config.toml
model = "sound classifier"
n_mels = 64
arch = "efficientnet"
hidden_act = "relu6"
channel_attention = "se"
stem = "deep"
expansion = 4
residual_init = "zero_last"
optimizer = "adamw"
eps = 1e-08
adaptive_grad_clip = 0.02
max_steps = 6200
batch_size = 64
Rows from block 4 of a small sound classifier, named by matrix and row number. Rows with one number belong to one channel. Each number is 128 + 32 x the weight over its row's rms, rounded and kept within 0 to 255. All counts start at 0. Numbers have three digits each.
After each channel's rows are labels from the 100 clips, of 14976, where the channel reaches its highest value: "band" is the frequency band that holds the peak. Only what is clearly more common there than usual is listed. The data: short read English sentences (LibriTTS-R). In brackets: how many of the 100, against the usual share in percent.
# convs0: expand pointwise conv (model.blocks.4.convs.0.weight, 256x64x1x1), inputs 0-63
# convs1: depthwise 5x5 conv (model.blocks.4.convs.1.weight, 256x1x5x5), a 5x5 kernel
# convs2: project pointwise conv (model.blocks.4.convs.2.weight, 64x256x1x1, transposed), outputs 0-63

convs0.116:155114091065116077132092146142156137141118137164103103117157173147120136109137175175142227146200081132135032137130144108127112145147147114083173136111110099119134106116132150156072113085144142
convs1.116:110092075120093158179192174116113114093097127160176140143159116101132115088
convs2.116:096106120134138111129115188088056121106096100129190119129109095089102128160151090104058188100104127137182062135134097126144141151102142202127154114167074138139104096114130129105138071126172099
band: 250 to 500 Hz (100 vs 12.5)

convs0.151:145114171128103113142138171161152116133115171085207095108093155142138127095053081104113133128159037120164097104088106144095101109089193143107102151121154149119129109166100118106127117190171140
convs1.151:071102152158116080105139131116133090173129132062115175145151111121175143073
convs2.151:159115164127101122172153058135086108192139144170095108095125153147079149091078146146093094115167066086150153093136089143162047147130152115133086165116132108094167146124133175144121153169095126
band: 1000 to 2000 Hz (65 vs 12.5)

convs0.138:102137035100182115100137109094166120157162097149117187105143107112092159136186155121135116140084151119135142172150151095097144096196090135135151167149146062108131112073111159132137133080071117
convs1.138:109102120122144112120106124182097081134139199133113101172121142090042122133
convs2.138:169107182144159075147167130119161145184104134153131141149107133136112120130159140114123092123110115109136142119079143111075119120181093178091095159114139175131111152184227151128196157119058134
band: 250 to 500 Hz (42 vs 12.5)

convs0.93:172115108122139132171146122123146116117141077162112163116158166139118124129132179160205137133165142153153106164149134119088091122120130108109171113007152121166141122105134102165066193106080155
convs1.93:143067074075089154147137082124179152109120098186137135094120142150110119159
convs2.93:082075096105126098144088131110130071107135076151170121129100090103141156178131122155166102105121122134142082135106085080134134148102164157105152069157074116198145167152091081115135089114188082
band: 250 to 500 Hz (45 vs 12.5); 0 to 250 Hz (32 vs 12.5)

convs0.230:190021130125102154187151135193126097131130109140147141085055183156164101139138151163159148136143135137163126134168134126146124122107157095114124138070160124175113120134095112194080161135119132
convs1.230:170137180133151191124135127109074073069085093106117129105142087110131127110
convs2.230:123093094142179132169089175082118125101094144094111141115105151157120153109204130151164153122056175180107144150124122096139160094094130104181155045129126127138158135126074106097128169102181141
band: 1000 to 2000 Hz (87 vs 12.5)

convs0.196:105123194153142152112101137167109098106104152096075119141134211147145084153132135099115174122118145181150155136075182111151109088106086099103094100137065101153133128091077066134152096118174099
convs1.196:099118133060076127178171148113125090142109104110145115111142120068092092080
convs2.196:138150140181086083108114100150132096169166108193111112096145120118100177082138156181183159163101125102129149168209080162130128164156139130117100137086112130111123161127151101151163117202090092
band: 500 to 1000 Hz (86 vs 12.5)

convs0.0:121164137101115078161148079108120133194103192134156146084135076085113138076150115156162136123126123125132156134108110170130227081139152181148161109158128138168126094166158119108165113105100188
convs1.0:137119136139110182166141159137050085090123070123111133170160107152170134156
convs2.0:093124141147137156111148182115150153109142161097115205164104126175168126104154149126187138118129135131093110168086117164093131033044135094154145137104110147200094150152126120105167160131148112
band: 1000 to 2000 Hz (52 vs 12.5)

convs0.195:174107120121152158138168156136101114140137131138170129139104175154221051122131139126142103107112120178132134077099130139147145141007125096122131079066108133145120114144109105139090130136096082
convs1.195:059075123142152103099140153130053114127153141083111111138116076118090117161
convs2.195:145147134088072127130163096160081105145126175131117142105134148129082144108062161143085130148204077110128188105159099167172085157138147101131110137069121083103156137089096166132089163156131183
band: 1000 to 2000 Hz (73 vs 12.5)

convs0.171:135142115056159102071143150108138195121104125138109146162163125150142106132124125125115161127144075128062086095097103147128118158103141146112160093119104140086244141108190113110070121111114093
convs1.171:191173136146157126111122123122187173129171186172149143144166100106107156108
convs2.171:112162103135113083062128193115137158091130089109182094158034050131129120143090110093162149099150147140150127100170132108129137138106144151149140127152118106186045097100153110113122163138137143
band: 0 to 250 Hz (54 vs 12.5); 500 to 1000 Hz (46 vs 12.5)

convs0.74:072216144105169130016130115099149160129171149123146109136188107117112167161128080117118098095105143103087121135106111165137133134139138162128134130171134136057165134115155140105171129137070103
convs1.74:127115113107109142109098094135131152139166168215148127110097112100115094048
convs2.74:117171128143112178098133114184138154145185167163121124161166122152125143122118071088137118181130127138114136121135186131121145121181129104134115184104159157082047088118204156186132137153071111
band: 2000 to 4000 Hz (66 vs 25)

convs0.252:130092144123080110160089137154062122142096124169074139125045184140123076134112146154159198127197118113109113103122098123176096085098145115114137149098101136201142154101119121126085166140158118
convs1.252:119137138132150123153134112117113073080100103089069118090079139105084063097
convs2.252:083158084101137118118066081186110130130117164122141099103139198132113152104096122140121126233115120161100146115179138193154101103169150113129138111093154124105146110153114126181107186124156178
band: 4000 to 8000 Hz (99 vs 25)

convs0.109:101102179161085120155079098106065130161052188151116150116118107156160144124154121097171114097138177114074136098121103162164162112118148191158106110151073167155125176115153119067134144150137148
convs1.109:145122127121158165118105117143102053117111094059072106131150082083134098115
convs2.109:111116109126154143108128097213071132174135139172106186147084177090113129131121099079097100119130092138135183135141126106168137170130128155119134163133106136067109085097162207141174179089144142
band: 4000 to 8000 Hz (100 vs 25)

convs0.254:082124053081160145094113072069146106157123079175118163111135104115090119084202165122152133151136129147137129147147138135072113088169129141120175147126154097138147100106118137125068137073064100
convs1.254:121088074129152151134082118167173105131128188134108103121178182091085118138
convs2.254:132122180128117108189133107161148105183089126197142115108136136137131171160133141127140097099129096072108129126082101108094116182135116165069074159134088166168134165185161129123195125161069113
band: 0 to 250 Hz (63 vs 12.5)

convs0.203:107110142116124100127118107116111111172077179116115121089140142173163078086113116134140135074099146173123158085088160188175198181093131137143113109165045103158107134136101124081162075136144114
convs1.203:160160156187121135075067075085122093122138144146130140098110165134145169165
convs2.203:121160132065135175086138176128106143093132158148128163209134081139151115159080048071130122135156124164138113159061131095123138119127172153066167139134160163156114082118141118139126122074122100
band: 1000 to 2000 Hz (100 vs 12.5)

convs0.91:050122169142100073107083106105128146130058191140087172139129136131101114112146106100148174097153118111090130145074126133150113135163105162095105157158030118132132157141123146049149129143135138
convs1.91:113107124113148133117185153181148170144086101149097100091068121084084088126
convs2.91:140142128184031154092188125125149104111057105149097139120140162126113152176149169129173098134148161095130113102143103128081177133090088149160108152124118110192091155092165124077164137131095118
band: 4000 to 8000 Hz (100 vs 25)

convs0.229:112105094058132077124111102099131127169109129188090138093162146154096144088157149201193157126158133122102103137122127120133118158126144114109218108070119119148129141120151127127047123069110160
convs1.229:121142113107109159214192142088150111114147123135112122142138161165179179149
convs2.229:107097111130143116144106192091064097116093098131187111126094099095104143155164116115061175089100134127194068133140081125150142141099137186126155113167077126147124110124131136097138066128180082
band: 250 to 500 Hz (79 vs 12.5)

convs0.179:089159128100152135044148142107151142164133153123129174135189101124141168150119109120156082086050143106093173155078127162147160207132105138109152096117109069085138156114124132116160122151078161
convs1.179:055121160169143106123149186174116130132141146110127139189185107136124081140
convs2.179:126100171188093144113156138130178123120098092111110122075105075119134131168135166190165102119153150074124109118154064134084102111147152104187114147135122053129163203112107091154136157170119126
band: 500 to 1000 Hz (75 vs 12.5)

convs0.160:133172184179117107120147111143138124131146153121186092125111080105146127115136103125110109134112110111142174084107115167162207144116151134122055142138122160109092128234134124110195112185139170
convs1.160:055099148183146063086128152123112130132143109074082161139147113123114160142
convs2.160:145115168139079136118149111146119088177095130173148139059127152139121143124084207191094138130151068090159124082128093139106107160145116119131082152143138071130157191087114137128155110190086106
band: 1000 to 2000 Hz (59 vs 12.5)

convs0.192:100128133084140089073121118093118133101119168162093138136178137166141119116120129108145150101128094116068084134106089188114089134106134139092162092124070130137174180051147078060106084104105090
convs1.192:107109140109102062078082073113072124142130104157124107105093134084089127157
convs2.192:109112089055165123197102128145078095159140153120106151123177193090087189104127107087121077148117088135081172171127142163187118155151134112094138136103145171107156134168117161151100122098134153
band: 1000 to 2000 Hz (38 vs 12.5); 0 to 250 Hz (37 vs 12.5)

convs0.221:102136186150137132081108186168107141086149152089110094156133181158147159150128122090103186104133074125110121113057125122168110197152126069135094124160125116097180184122115109143159109174163106
convs1.221:120122130084088111171138106074098095173127090100136158129131160123100064073
convs2.221:127133150151119128131103099126135070167103121197150135050131122127151160117122166211148142135060137120141123134133104133102151167074112142127080113117122116133142202144158097130183123215124174
band: 250 to 500 Hz (78 vs 12.5)

convs0.75:148086136130113165136138173134145127109120098115086180165123187137163086109099163117178149128146131165132062170170116117119044093107123108124127106085110109181182149060148075136104142115115081
convs1.75:116117125125083116148129139129071133146108070096167170106038146157134103104
convs2.75:124091174126154122140157101103165133162090121077115173081138132175145106090077139200085133135120124138124134077093145163098088052076109106151121093125117075139175142127100068092106106137171144
band: 0 to 250 Hz (98 vs 12.5)

convs0.163:099124168149106092183076078097100112162066192154083114118093122121140089104131144098154139108150154079093143103103123140153094039138140164163131111117083159188147126137115104060112116122132103
convs1.163:111110143126151145156179115102159166106063087096141093101071087106119092095
convs2.163:114150149198068096091154102181178098172113112187122166101136115147165140143123150160140114171144147089130146137168122134098139126120080147158074177150100092126110168103175141127147149177046112
band: 4000 to 8000 Hz (100 vs 25)

convs0.150:182089127170122156169142192203124065109146098092150103123079215155170094122096151147100153143148117171146092108130169104118119114075133076116128138098152115113113117162082115162112128139155096
convs1.150:086104102137152136137111137162119141139165138085101118118086063096087067071
convs2.150:096150101131134088118079081164122147160136134140128168084106129170160138108096114133088180113124102161109164091196114159187074204138141157154099082115142130124136114133153145123053151172133189
band: 4000 to 8000 Hz (100 vs 25)

convs0.94:085135151154113120079106128144137142101169138081114147165169124122110195177173091113112152117084142094131152185124154076143165158160078089118097189157149081130123164093103117138191135149162183
convs1.94:183132107094103156129099091147164110081121168156116079163159153147084103079
convs2.94:121137158152129107159124089168108121203119129176132117068099077127126118155067162199105128110132069102151166088136068108158061132124122162136078135145118093156166148134148141125117093196110117
band: 4000 to 8000 Hz (63 vs 25)

convs0.183:158084149143137138157150114139093057143117138159088112138086168208179087115130168148164132097163168137094132053125156144131071114125114119149154095098115132168185139094120091099073159114118085
convs1.183:145136142107125124114121072133054070064063115133113108091097155121130117125
convs2.183:129106129094150162185157118112082158154129146093153105125125204140106136129119098056117088157123075138171181127092108148159121178176137101173130094064144144114135074127081187108146146097150101
band: 1000 to 2000 Hz (82 vs 12.5)

convs0.184:114156138140100112103112120116122098166049217146148125113102089092141106099129089082106128157151105118130103072091106161124112080100157178121088127171101172135135105163116131023136101131132124
convs1.184:119129173141137100090157160130067105169120131068103157127102078109099108069
convs2.184:088135138159101104100132096137144115172096107139102204081082149156147142164079168183104106129136100132166203094154114119133092106092089176173107144119075091151166138101159153086099161143092145
band: 4000 to 8000 Hz (50 vs 25); 1000 to 2000 Hz (45 vs 12.5)

convs0.245:121191121126133150123151119127160199118118134088183173159130099051125176126132070055124109147109109100142115162104083119106150091125135159085084147129132138096167140149159145106182135172095186
convs1.245:149120114137149096100105067095114138129138146114124189208163180137174120130
convs2.245:104188126171106087133090106164135156150099112154133073095089102168155155141122176139157161161143140112141082158185120121155099150111083189139127094149068186127118135194174079111119161167136133
band: 0 to 250 Hz (61 vs 12.5); 500 to 1000 Hz (33 vs 12.5)

convs0.133:197061100108137145170125153171154113123096083131176108079084183157133103118088175179115162166178091172171094117145128097112097153133160089131158137082166132108126100139118152169101164126156138
convs1.133:065082132154156097085101173178115099141131146123113119138109093118103078072
convs2.133:071147088109132121151083112135095121120149135110153151093139101198143158138082135110137164121130139154113132082185117099151101226098130143178147069148134129128175155141093122127033137151170126
band: 1000 to 2000 Hz (60 vs 12.5)

convs0.76:148097128159099131179106096113105063165104129174128128051018123120112123086140168171158124152149161119149130101122127139135143050133136159180121143142119152187105087155114142122127180120124134
convs1.76:141130106098123119137101100157131126138131221090053113173140165129136084124
convs2.76:129123095084133133133129171084111161055064137091151148172080107116142148164100059102141196128152140161108089127155135100184092145093153132136177076137096138120132115096154119081124079088162141
band: 250 to 500 Hz (85 vs 12.5)

convs0.6:144187111124138122110164135107171158112159098130162126153142113063081124124093107098114101175128099123123094140145052139091128106096147150131106106102140187068198135121213146101113149163067142
convs1.6:093091089057072100136113123146126123170131134169168175146090125138102087113
convs2.6:108141118092147085124105107186080132158115112209173114146083130098081166173070111113103153158154072147146119150164117108195068180150185136097115125144113130138144101087161155134125145143091116
band: 1000 to 2000 Hz (53 vs 12.5); 0 to 250 Hz (47 vs 12.5)

convs0.185:138152165117167146079128187171091125058166103142141123147138134179126123231111127100087179107122102103074103119098114094150050131112109115131090111126115141103159151080149134123093149155126088
convs1.185:115122149118105065092100132112160116107097097125078060094071159109139125091
convs2.185:155107088076152160158083141147098120125216135120125151132182164099117131091161098122147122165100113101064180120128168164163148122183119118133145126056148137066112139164136167154125143109165183
band: 0 to 250 Hz (98 vs 12.5)

convs0.241:144122089083097122142137149117159152107099130136093176144135138128119154105115115112184145126142109138104103158142096139058084125134166143093179109061143133143210187049151132101095196135089151
convs1.241:121149134153142179147130112153178194185169109146137131202148148155135149143
convs2.241:128132114109115094110135177097074116105108062133186086158081058083117136190114135101152168133134127113148044135145117121099173139132149170144146114142095112191080109115125105126158065150158126
band: 0 to 250 Hz (100 vs 12.5)

convs0.238:151154121118088082148117090100114133185051230138140128116126127104136119059138087079132127110127109118119139116123099177126176086098158185122120133151105164144131113132111117031143118160127137
convs1.238:115148149181152140140129147172142112117109116111107108105105053058073090108
convs2.238:098148138170085106078154120152134119150124086165070209102078140130197134157071149150135095125122148131124201152121144141092158106075073169150153149176123083152138153120174134094125148127105136
band: 4000 to 8000 Hz (100 vs 25)

convs0.122:138094116073114146144111085091140128179085133176105165127109114129139132062136117160220112123157141119122118139119110153103114128112165135103216118078141126188163146070156099123075151082092124
convs1.122:118070102117089163128156163176154182141142153158163137130087125092071151155
convs2.122:085142125115121069141132148098086114132073056141159075125066099103107155181152132130159138110137104123176092127136089113137120145111128194114172123158057136196131119131143133072116062133144103
band: 250 to 500 Hz (63 vs 12.5); 500 to 1000 Hz (37 vs 12.5)

convs0.212:154047150161141148152122150202089101112155103096142087128098180218167131165140135143126112116125170127119159096131147097162105121087106061163129125098128106159122138143087108187096184113130125
convs1.212:105132166139122152146163139132133116122111080076088112081076059102089088109
convs2.212:106140116182123070129069113220117128140132151162174128134077108128122167126127124133156169112136074190148123182148095105188097157153161154090079114138124144137135076108143143114157150169098076
band: 4000 to 8000 Hz (94 vs 25)

convs0.129:123116134138118072124059116108127143143095141118046171130175130099112172112175150162191197150120152102156108200142119103124141119167117135107146175106094129159098166083123142102137148079155178
convs1.129:061082078084127070113118111065146158091127119098137113103099140119128107107
convs2.129:115142107100123070124126154095112129139055074182162057121097112143094183142144079135153118112166133107190115080120141157159084147114128104107167129206111128164130139136147140077094072154122135
band: 0 to 250 Hz (98 vs 12.5)

convs0.235:141096105125110118181091123094115090189082133176102136099083178144103101050150149167186173136195092134124080118120086143124112117114175141098154101096131126168129105125154135097075180114137112
convs1.235:108095139129157156167136179151150157130139186129133142176152196189163138133
convs2.235:118117086091147122130123185095065128081100104123170123190103116098113122153130096122132158111108131168186102145111103112176156136112164163110189095175101148197085089103165129109143066103169109
band: 250 to 500 Hz (58 vs 12.5); 500 to 1000 Hz (39 vs 12.5)

convs0.154:103144150104174101097134112147170101117131131105140063125124157120082127135118137155033155143130092128103082078108140090112077181148143075092146132180123091063150082145098151155121073118158095
convs1.154:140089140084099155169163117119064075144175100106091083134113130146117127078
convs2.154:119188144131130171150110056160152126178170144183071085107163202115144136159138121118083124127142101119143118136143139112139117181175128097128081150132138157109084155178203137137175095153097152
band: 4000 to 8000 Hz (98 vs 25)

convs0.166:148101141131131135173133117133060076181133145149147131092104157168203070128130164133166130067127120169113142063106134185172133144098175121109170066114107133184117115126121071115091125131111112
convs1.166:135132115143136077062100095097099105106118118061112104134100074073098111137
convs2.166:146148184126090131144190116145115123142133105133099081151180154083095139154105128107128095151182068063107176068106109117116078114180154141142097187121149134131110130125156166139142135170045138
band: 1000 to 2000 Hz (93 vs 12.5)

convs0.236:113137138135107071136124124123103122150105247138126111117139113126166106099112112113148148077154125125103115083075088176149141125127130169148136108137049146144139171135130064029139119160140133
convs1.236:153117081092108102122074108118112101162167127097080167096084172153177125107
convs2.236:157075128054142163161121114141081091132107147087113077159159142136077170132155105127114112132161084095164099197073117135138104105143189111092171154113144139145183110163072135134123154078152116
band: 1000 to 2000 Hz (34 vs 12.5)

convs0.97:131146167144118102121130132151087161075132128080177164187130106114166132151145067115167151122072128158119195130105105106174170135052102089099119110105092150156154190114123057152145112157135125
convs1.97:076074114126123067132130136147065116081143160128114157121144087062107122134
convs2.97:135185161104074102147167089172087093164114104166112136118157114113114159100075144157105086125209057064108147113127085150145068163131177152112139152116126087135161142124106164142120103142090129
band: 250 to 500 Hz (47 vs 12.5)

convs0.96:147137116074170118144136123102152131167139147166148090086120141105137068071132169125091130133104093157160080083099114215085141115125191151120145123160095140111142071169157146094096081114100076
convs1.96:115117113096118078068083106084179117102135107105100136161132188175150144144
convs2.96:147083148079157125181129146147086104133101074142115127143113111120111189149163172096124099104149100110190118189065118139142108115168130193080140185152104202145162123123131144096160124096121086
band: 0 to 250 Hz (100 vs 12.5)

convs0.207:113160154144154133087151186143121166088145129080142136159175149136141130158118056066083136090098087138097150119065111127163151196092141122105086091114130107089153171116117071110175110173123107
convs1.207:117141146093066117150192108088116118162140064126134173105081132124138127077
convs2.207:117149173129083116152117106148137082150117109197178112110151143134162168113109157135159118108118113104131104148089084112094141182145124116041102127152089149130145202192140073097183127162097089
band: 250 to 500 Hz (55 vs 12.5); 500 to 1000 Hz (36 vs 12.5)

convs0.198:091138133128165129093079155167136144066147119119076103162118135145100123135134139123101196156133098065088088131095097061136054108154127118136096162156113126103201144091170159119084117124164087
convs1.198:102088084118121121100069143115063128178122088072123179119107119141101146150
convs2.198:168073141099187118201093129117118106199137117120123113060153143121108137146157160177099129113111091120103139155091115137132097088123101106123126111113124098147216151150045093165109122107171149
band: 1000 to 2000 Hz (62 vs 12.5)

convs0.104:181099137114163121174125135128142100097145083141096145116091173127128079088122143144196139149135147168133103138155111109122092067083138083119170096065139124168171138071162104148084181100084075
convs1.104:131148128068045131174093097145164119078118116149143127136117127092069113138
convs2.104:137046104090108138107098082089148077129103082126156099119135152094102151123086179149122106126162061129116122123106061113146156154149213105114130095102103073126153172097069112148156128140143131
band: 250 to 500 Hz (45 vs 12.5)

convs0.164:140121140201153126147115135190137098094171113139164084134073098154095122170139135156073121172134098107147162145122146079137147070145085088166075174150156140088113084181136176184128140134139121
convs1.164:135201169103127136157138130103145115118084101119177140132114160197167149179
convs2.164:106128151199138088142153100147138127174163141159115155110110071112132141110210129136115138117103125121179110199115149137114157127114047161131108169160117192125084123122193157134195136148099117
band: 1000 to 2000 Hz (69 vs 12.5)

convs0.112:030127137112142113066074089109138105140133145118097152099174127131117181134185125119115136096116158106102155116103180114152128138183045136119131164204112072103081130109093119120145106112130128
convs1.112:095068089140112087125119178157088088149185171109104115130168118104088125114
convs2.112:112128182173149074144142086124167118178125108154129090082150116112142114136139159171115073118135094088108115115096095100082094112143082206068071161112089146140155149170137085123117093144089088
band: 250 to 500 Hz (93 vs 12.5)

convs0.227:117173152150191144072171130146120136053200104134144076207143089111091129181141112093116117137092159117110152127138137130129086072114096112174095155131133156076152136146159153143116126105090091
convs1.227:120110134103122169150126137091046071160088103075084128139103149167134137124
convs2.227:135164170125151108161107103109126166177143114154116170106116110151163078108117129138104122161079167178122078144080172156103126090134038102096100132137145183117134133191177061115140107100107162
band: 250 to 500 Hz (80 vs 12.5)

convs0.9:163115098128126108146090122128142174108106111130103134155136140103067154136135111131150150203146113069119067205140081077095116080166145141108160177102149138155187144106166135164110185103114177
convs1.9:078077050081123084136143139133171146087123125161151141117086136154119114093
convs2.9:147138117100107106136141165074105126116019070154151035146083097082126162203114090142140120114146103112147117106117071109124130123132138187100147111156117141172134141134134110095134080124152127
band: 0 to 250 Hz (100 vs 12.5)

convs0.84:112170152135137082059112109140113141096145137142116108159116092124099120144141068113116144145129111007070137096089051101157102129116126158152091164137107148113156147138178149116116199134124139
convs1.84:130156165151140133123110114105148143138145106081104110137103161189191193186
convs2.84:089135108153196115170072090100119145173128093107154067104155112191161128135172147130077149058086149146152106131164142080171142146112091175140139075172112157118138133141119106123097107120182149
band: 2000 to 4000 Hz (96 vs 25)

convs0.86:046199116120160104098114082045116121132117158144069147131160079107086119107164121100115155110100161118106140148068153136166177099146076138148121128194094130125141130150158139117158113101101088
convs1.86:152133125088091205169150163129143155138145138147104144138090210163152129138
convs2.86:171162153129116167122139087157075141109171177131147168146137145148146149032097107111101082172152122170155068142107116187125133143142142121091110119050167138100125113141124108166128197132100157
band: 250 to 500 Hz (100 vs 12.5)

convs0.222:108144111111119072134069088086138150189068137121104129074153117079112135029129163164159177148134116139114078168113108168131137116149181154107152121140096119193139133123150119087110105081119145
convs1.222:113088091110108106114072106106151173155144203086135121123123161154181135163
convs2.222:107164119106154062141093124144110145154063069130109036106099102134111139144141140155207132097124123133137134127141122104153110128099122185114161099195095149198137147162121111061089116130155122
band: 0 to 250 Hz (100 vs 12.5)

convs0.149:169128143115126140131140161131119118156114122130170129118111194160184074118124150136152119100108114220134141080094141173143163158033154089093147071063101109137106119154117083135113107152121088
convs1.149:060113124135156091104145131114073096126153126057100112106130095085091132172
convs2.149:140175134113094141137152090170075116172133151160103137117123156118091148114069145130080116126213051082133184122155098149166062149147154121127102158079124097119147138094108191142102124156106149
band: 1000 to 2000 Hz (81 vs 12.5)

convs0.177:103157148134217099092146090152129136101189108131111103164173090142093120160143114119060112144091162126112172160119157071159101147172063110080118148141136105120140110111160126150134066077151093
convs1.177:135187161130095161160172129148080118111074078157138147159103157109175132158
convs2.177:067157109130134097133061086149147113125148158158187159134125162121164158047137124071116126084114121167106140163121161071156155198173158132087098127119116174119102102132168117105150157166095114
band: 500 to 1000 Hz (57 vs 12.5)

convs0.20:091144142122102115102116105139105151112122148109076154156203082117118190182159106098156147085116181076108157132117148084165127156147064120129118155178101084136154178098119121096207117132145161
convs1.20:194171157102077173172109106098186141134090123153130104103119154118154146098
convs2.20:041167116131115145123106063192102144145168168121125109110177208157139146109120154132069144146120119142084184106151148196159113113144129094159120141083126123086143128126152128177110101144132179
band: 1000 to 2000 Hz (34 vs 12.5)

convs0.12:155050136087086105147109167147127131148072140154107115089114195162129100061103159161153180143214093130109102130152098132114105153121197105085173112087123126142119139112108108132076128108119118
convs1.12:082126092155136163159162163149181121068131138149143130200165164104128139152
convs2.12:105128079102109134116127196090074084092096122151181101160089077080100148159166097118107160112124119135197086145137081090140157138089155153103165118160096129154108122118150120092132065125177082
band: 250 to 500 Hz (92 vs 12.5)

convs0.120:121161121146179141085143122136117138096167084103140120142139122117101188179191105109146114146107140078121186139147146061143147062145057122162104174121157094118122134152122152192168184089127156
convs1.120:112095096079071113131111128082122127116146111047094089096127117123166163162
convs2.120:131090132124178093146104115071130114137093119106142093084103069154136096125127141159121134085062152188162096183100129093129139111074074174116163074152125136147156123138094066112120122073169164
band: 1000 to 2000 Hz (91 vs 12.5)

convs0.239:118167140143156142071123111138127147080187080090105128175174100121112128180168092113102123140093138120125194170121145085155118154157040079142097161139137098141135130088102134160202146118157107
convs1.239:170093115114109141160111064102166123061080124147118117116146099100082104083
convs2.239:067171151123079079138146090165150106158104145145134107083133130167144125132076145162136143095184096108146162107144043147143063153124157151133112111185113073177158171115138134108087111173116103
band: 4000 to 8000 Hz (89 vs 25)

convs0.131:152109139103102131134151146132079131149110119155145159143111164171238075124110131139139095091106147180110159059100135148116125182045123117110137062098103129148116128117128077124092115137095082
convs1.131:067098145134128076097152141133067101151123125058096125127118091078122120162
convs2.131:122167139102087148155141085167096096169131178144102139095138139135085169112089142142120103131209057068123167121159091168164059157136156111121118152087113096117186147127083167135102139154119147
band: 1000 to 2000 Hz (54 vs 12.5); 500 to 1000 Hz (44 vs 12.5)

convs0.22:149121099121144185124164197154153096083148089119126182160150161148143105171095092132102141099098085180113098118118165117104063172122098077077109105114109085138139127092096078118117098102144063
convs1.22:095100114114121167162145111102090116185114083174137158138117170121147077063
convs2.22:124126195129104127122170121125193112123124076163121100138133131148178143149106166161108088184115097101092047085047152126075110116134124119082140121167135115115164157167146058103152139155119146
band: 250 to 500 Hz (96 vs 12.5)

convs0.99:156137124169153157097156198164143139062196121067151089154149150148135159201116133125081136159108092127149114102140122121129109174130106061163092140118148117048118121148125153192141107134148132
convs1.99:109149159125115044097118109108115158135118152107106069082068095123111106098
convs2.99:148178112112092185083126077182107114162145173179119155125181204152164117082099110111143068159133130137114130131132172155128129145165080092118144139085143167124091152153196109161146141139106167
band: 4000 to 8000 Hz (97 vs 25)

convs0.174:134155122089177106092108155155148132078151128122093126125170166168118139139118118107113185118131103136142107142055147080121041095132064106105153127134087076112162156050119132168129127071125092
convs1.174:141115090098083120155133087109108164155096086124089043115157128078112143138
convs2.174:092140123085149074177127083165081105198131100197107121124133117089121179109105153150145115089153055105166128187116108122161074136133130139070130145160131190120175162177123112114125122123137119
band: 0 to 250 Hz (95 vs 12.5)

convs0.152:164096111108111153147153146154132155111140095099116192151143120121132156100145080120172131169164141089149150162138096081092119109105134144106145160079195141160169161073157116181116230126104174
convs1.152:103135085076074107134095072116146170162114101118155144108111080087084103117
convs2.152:128174140088075110150129120143097058139117082187082093146128128109091186176157094102183080121163103087121117164130121161119095168119160145075145149149113129105175176170124105113091105117110076
band: 0 to 250 Hz (100 vs 12.5)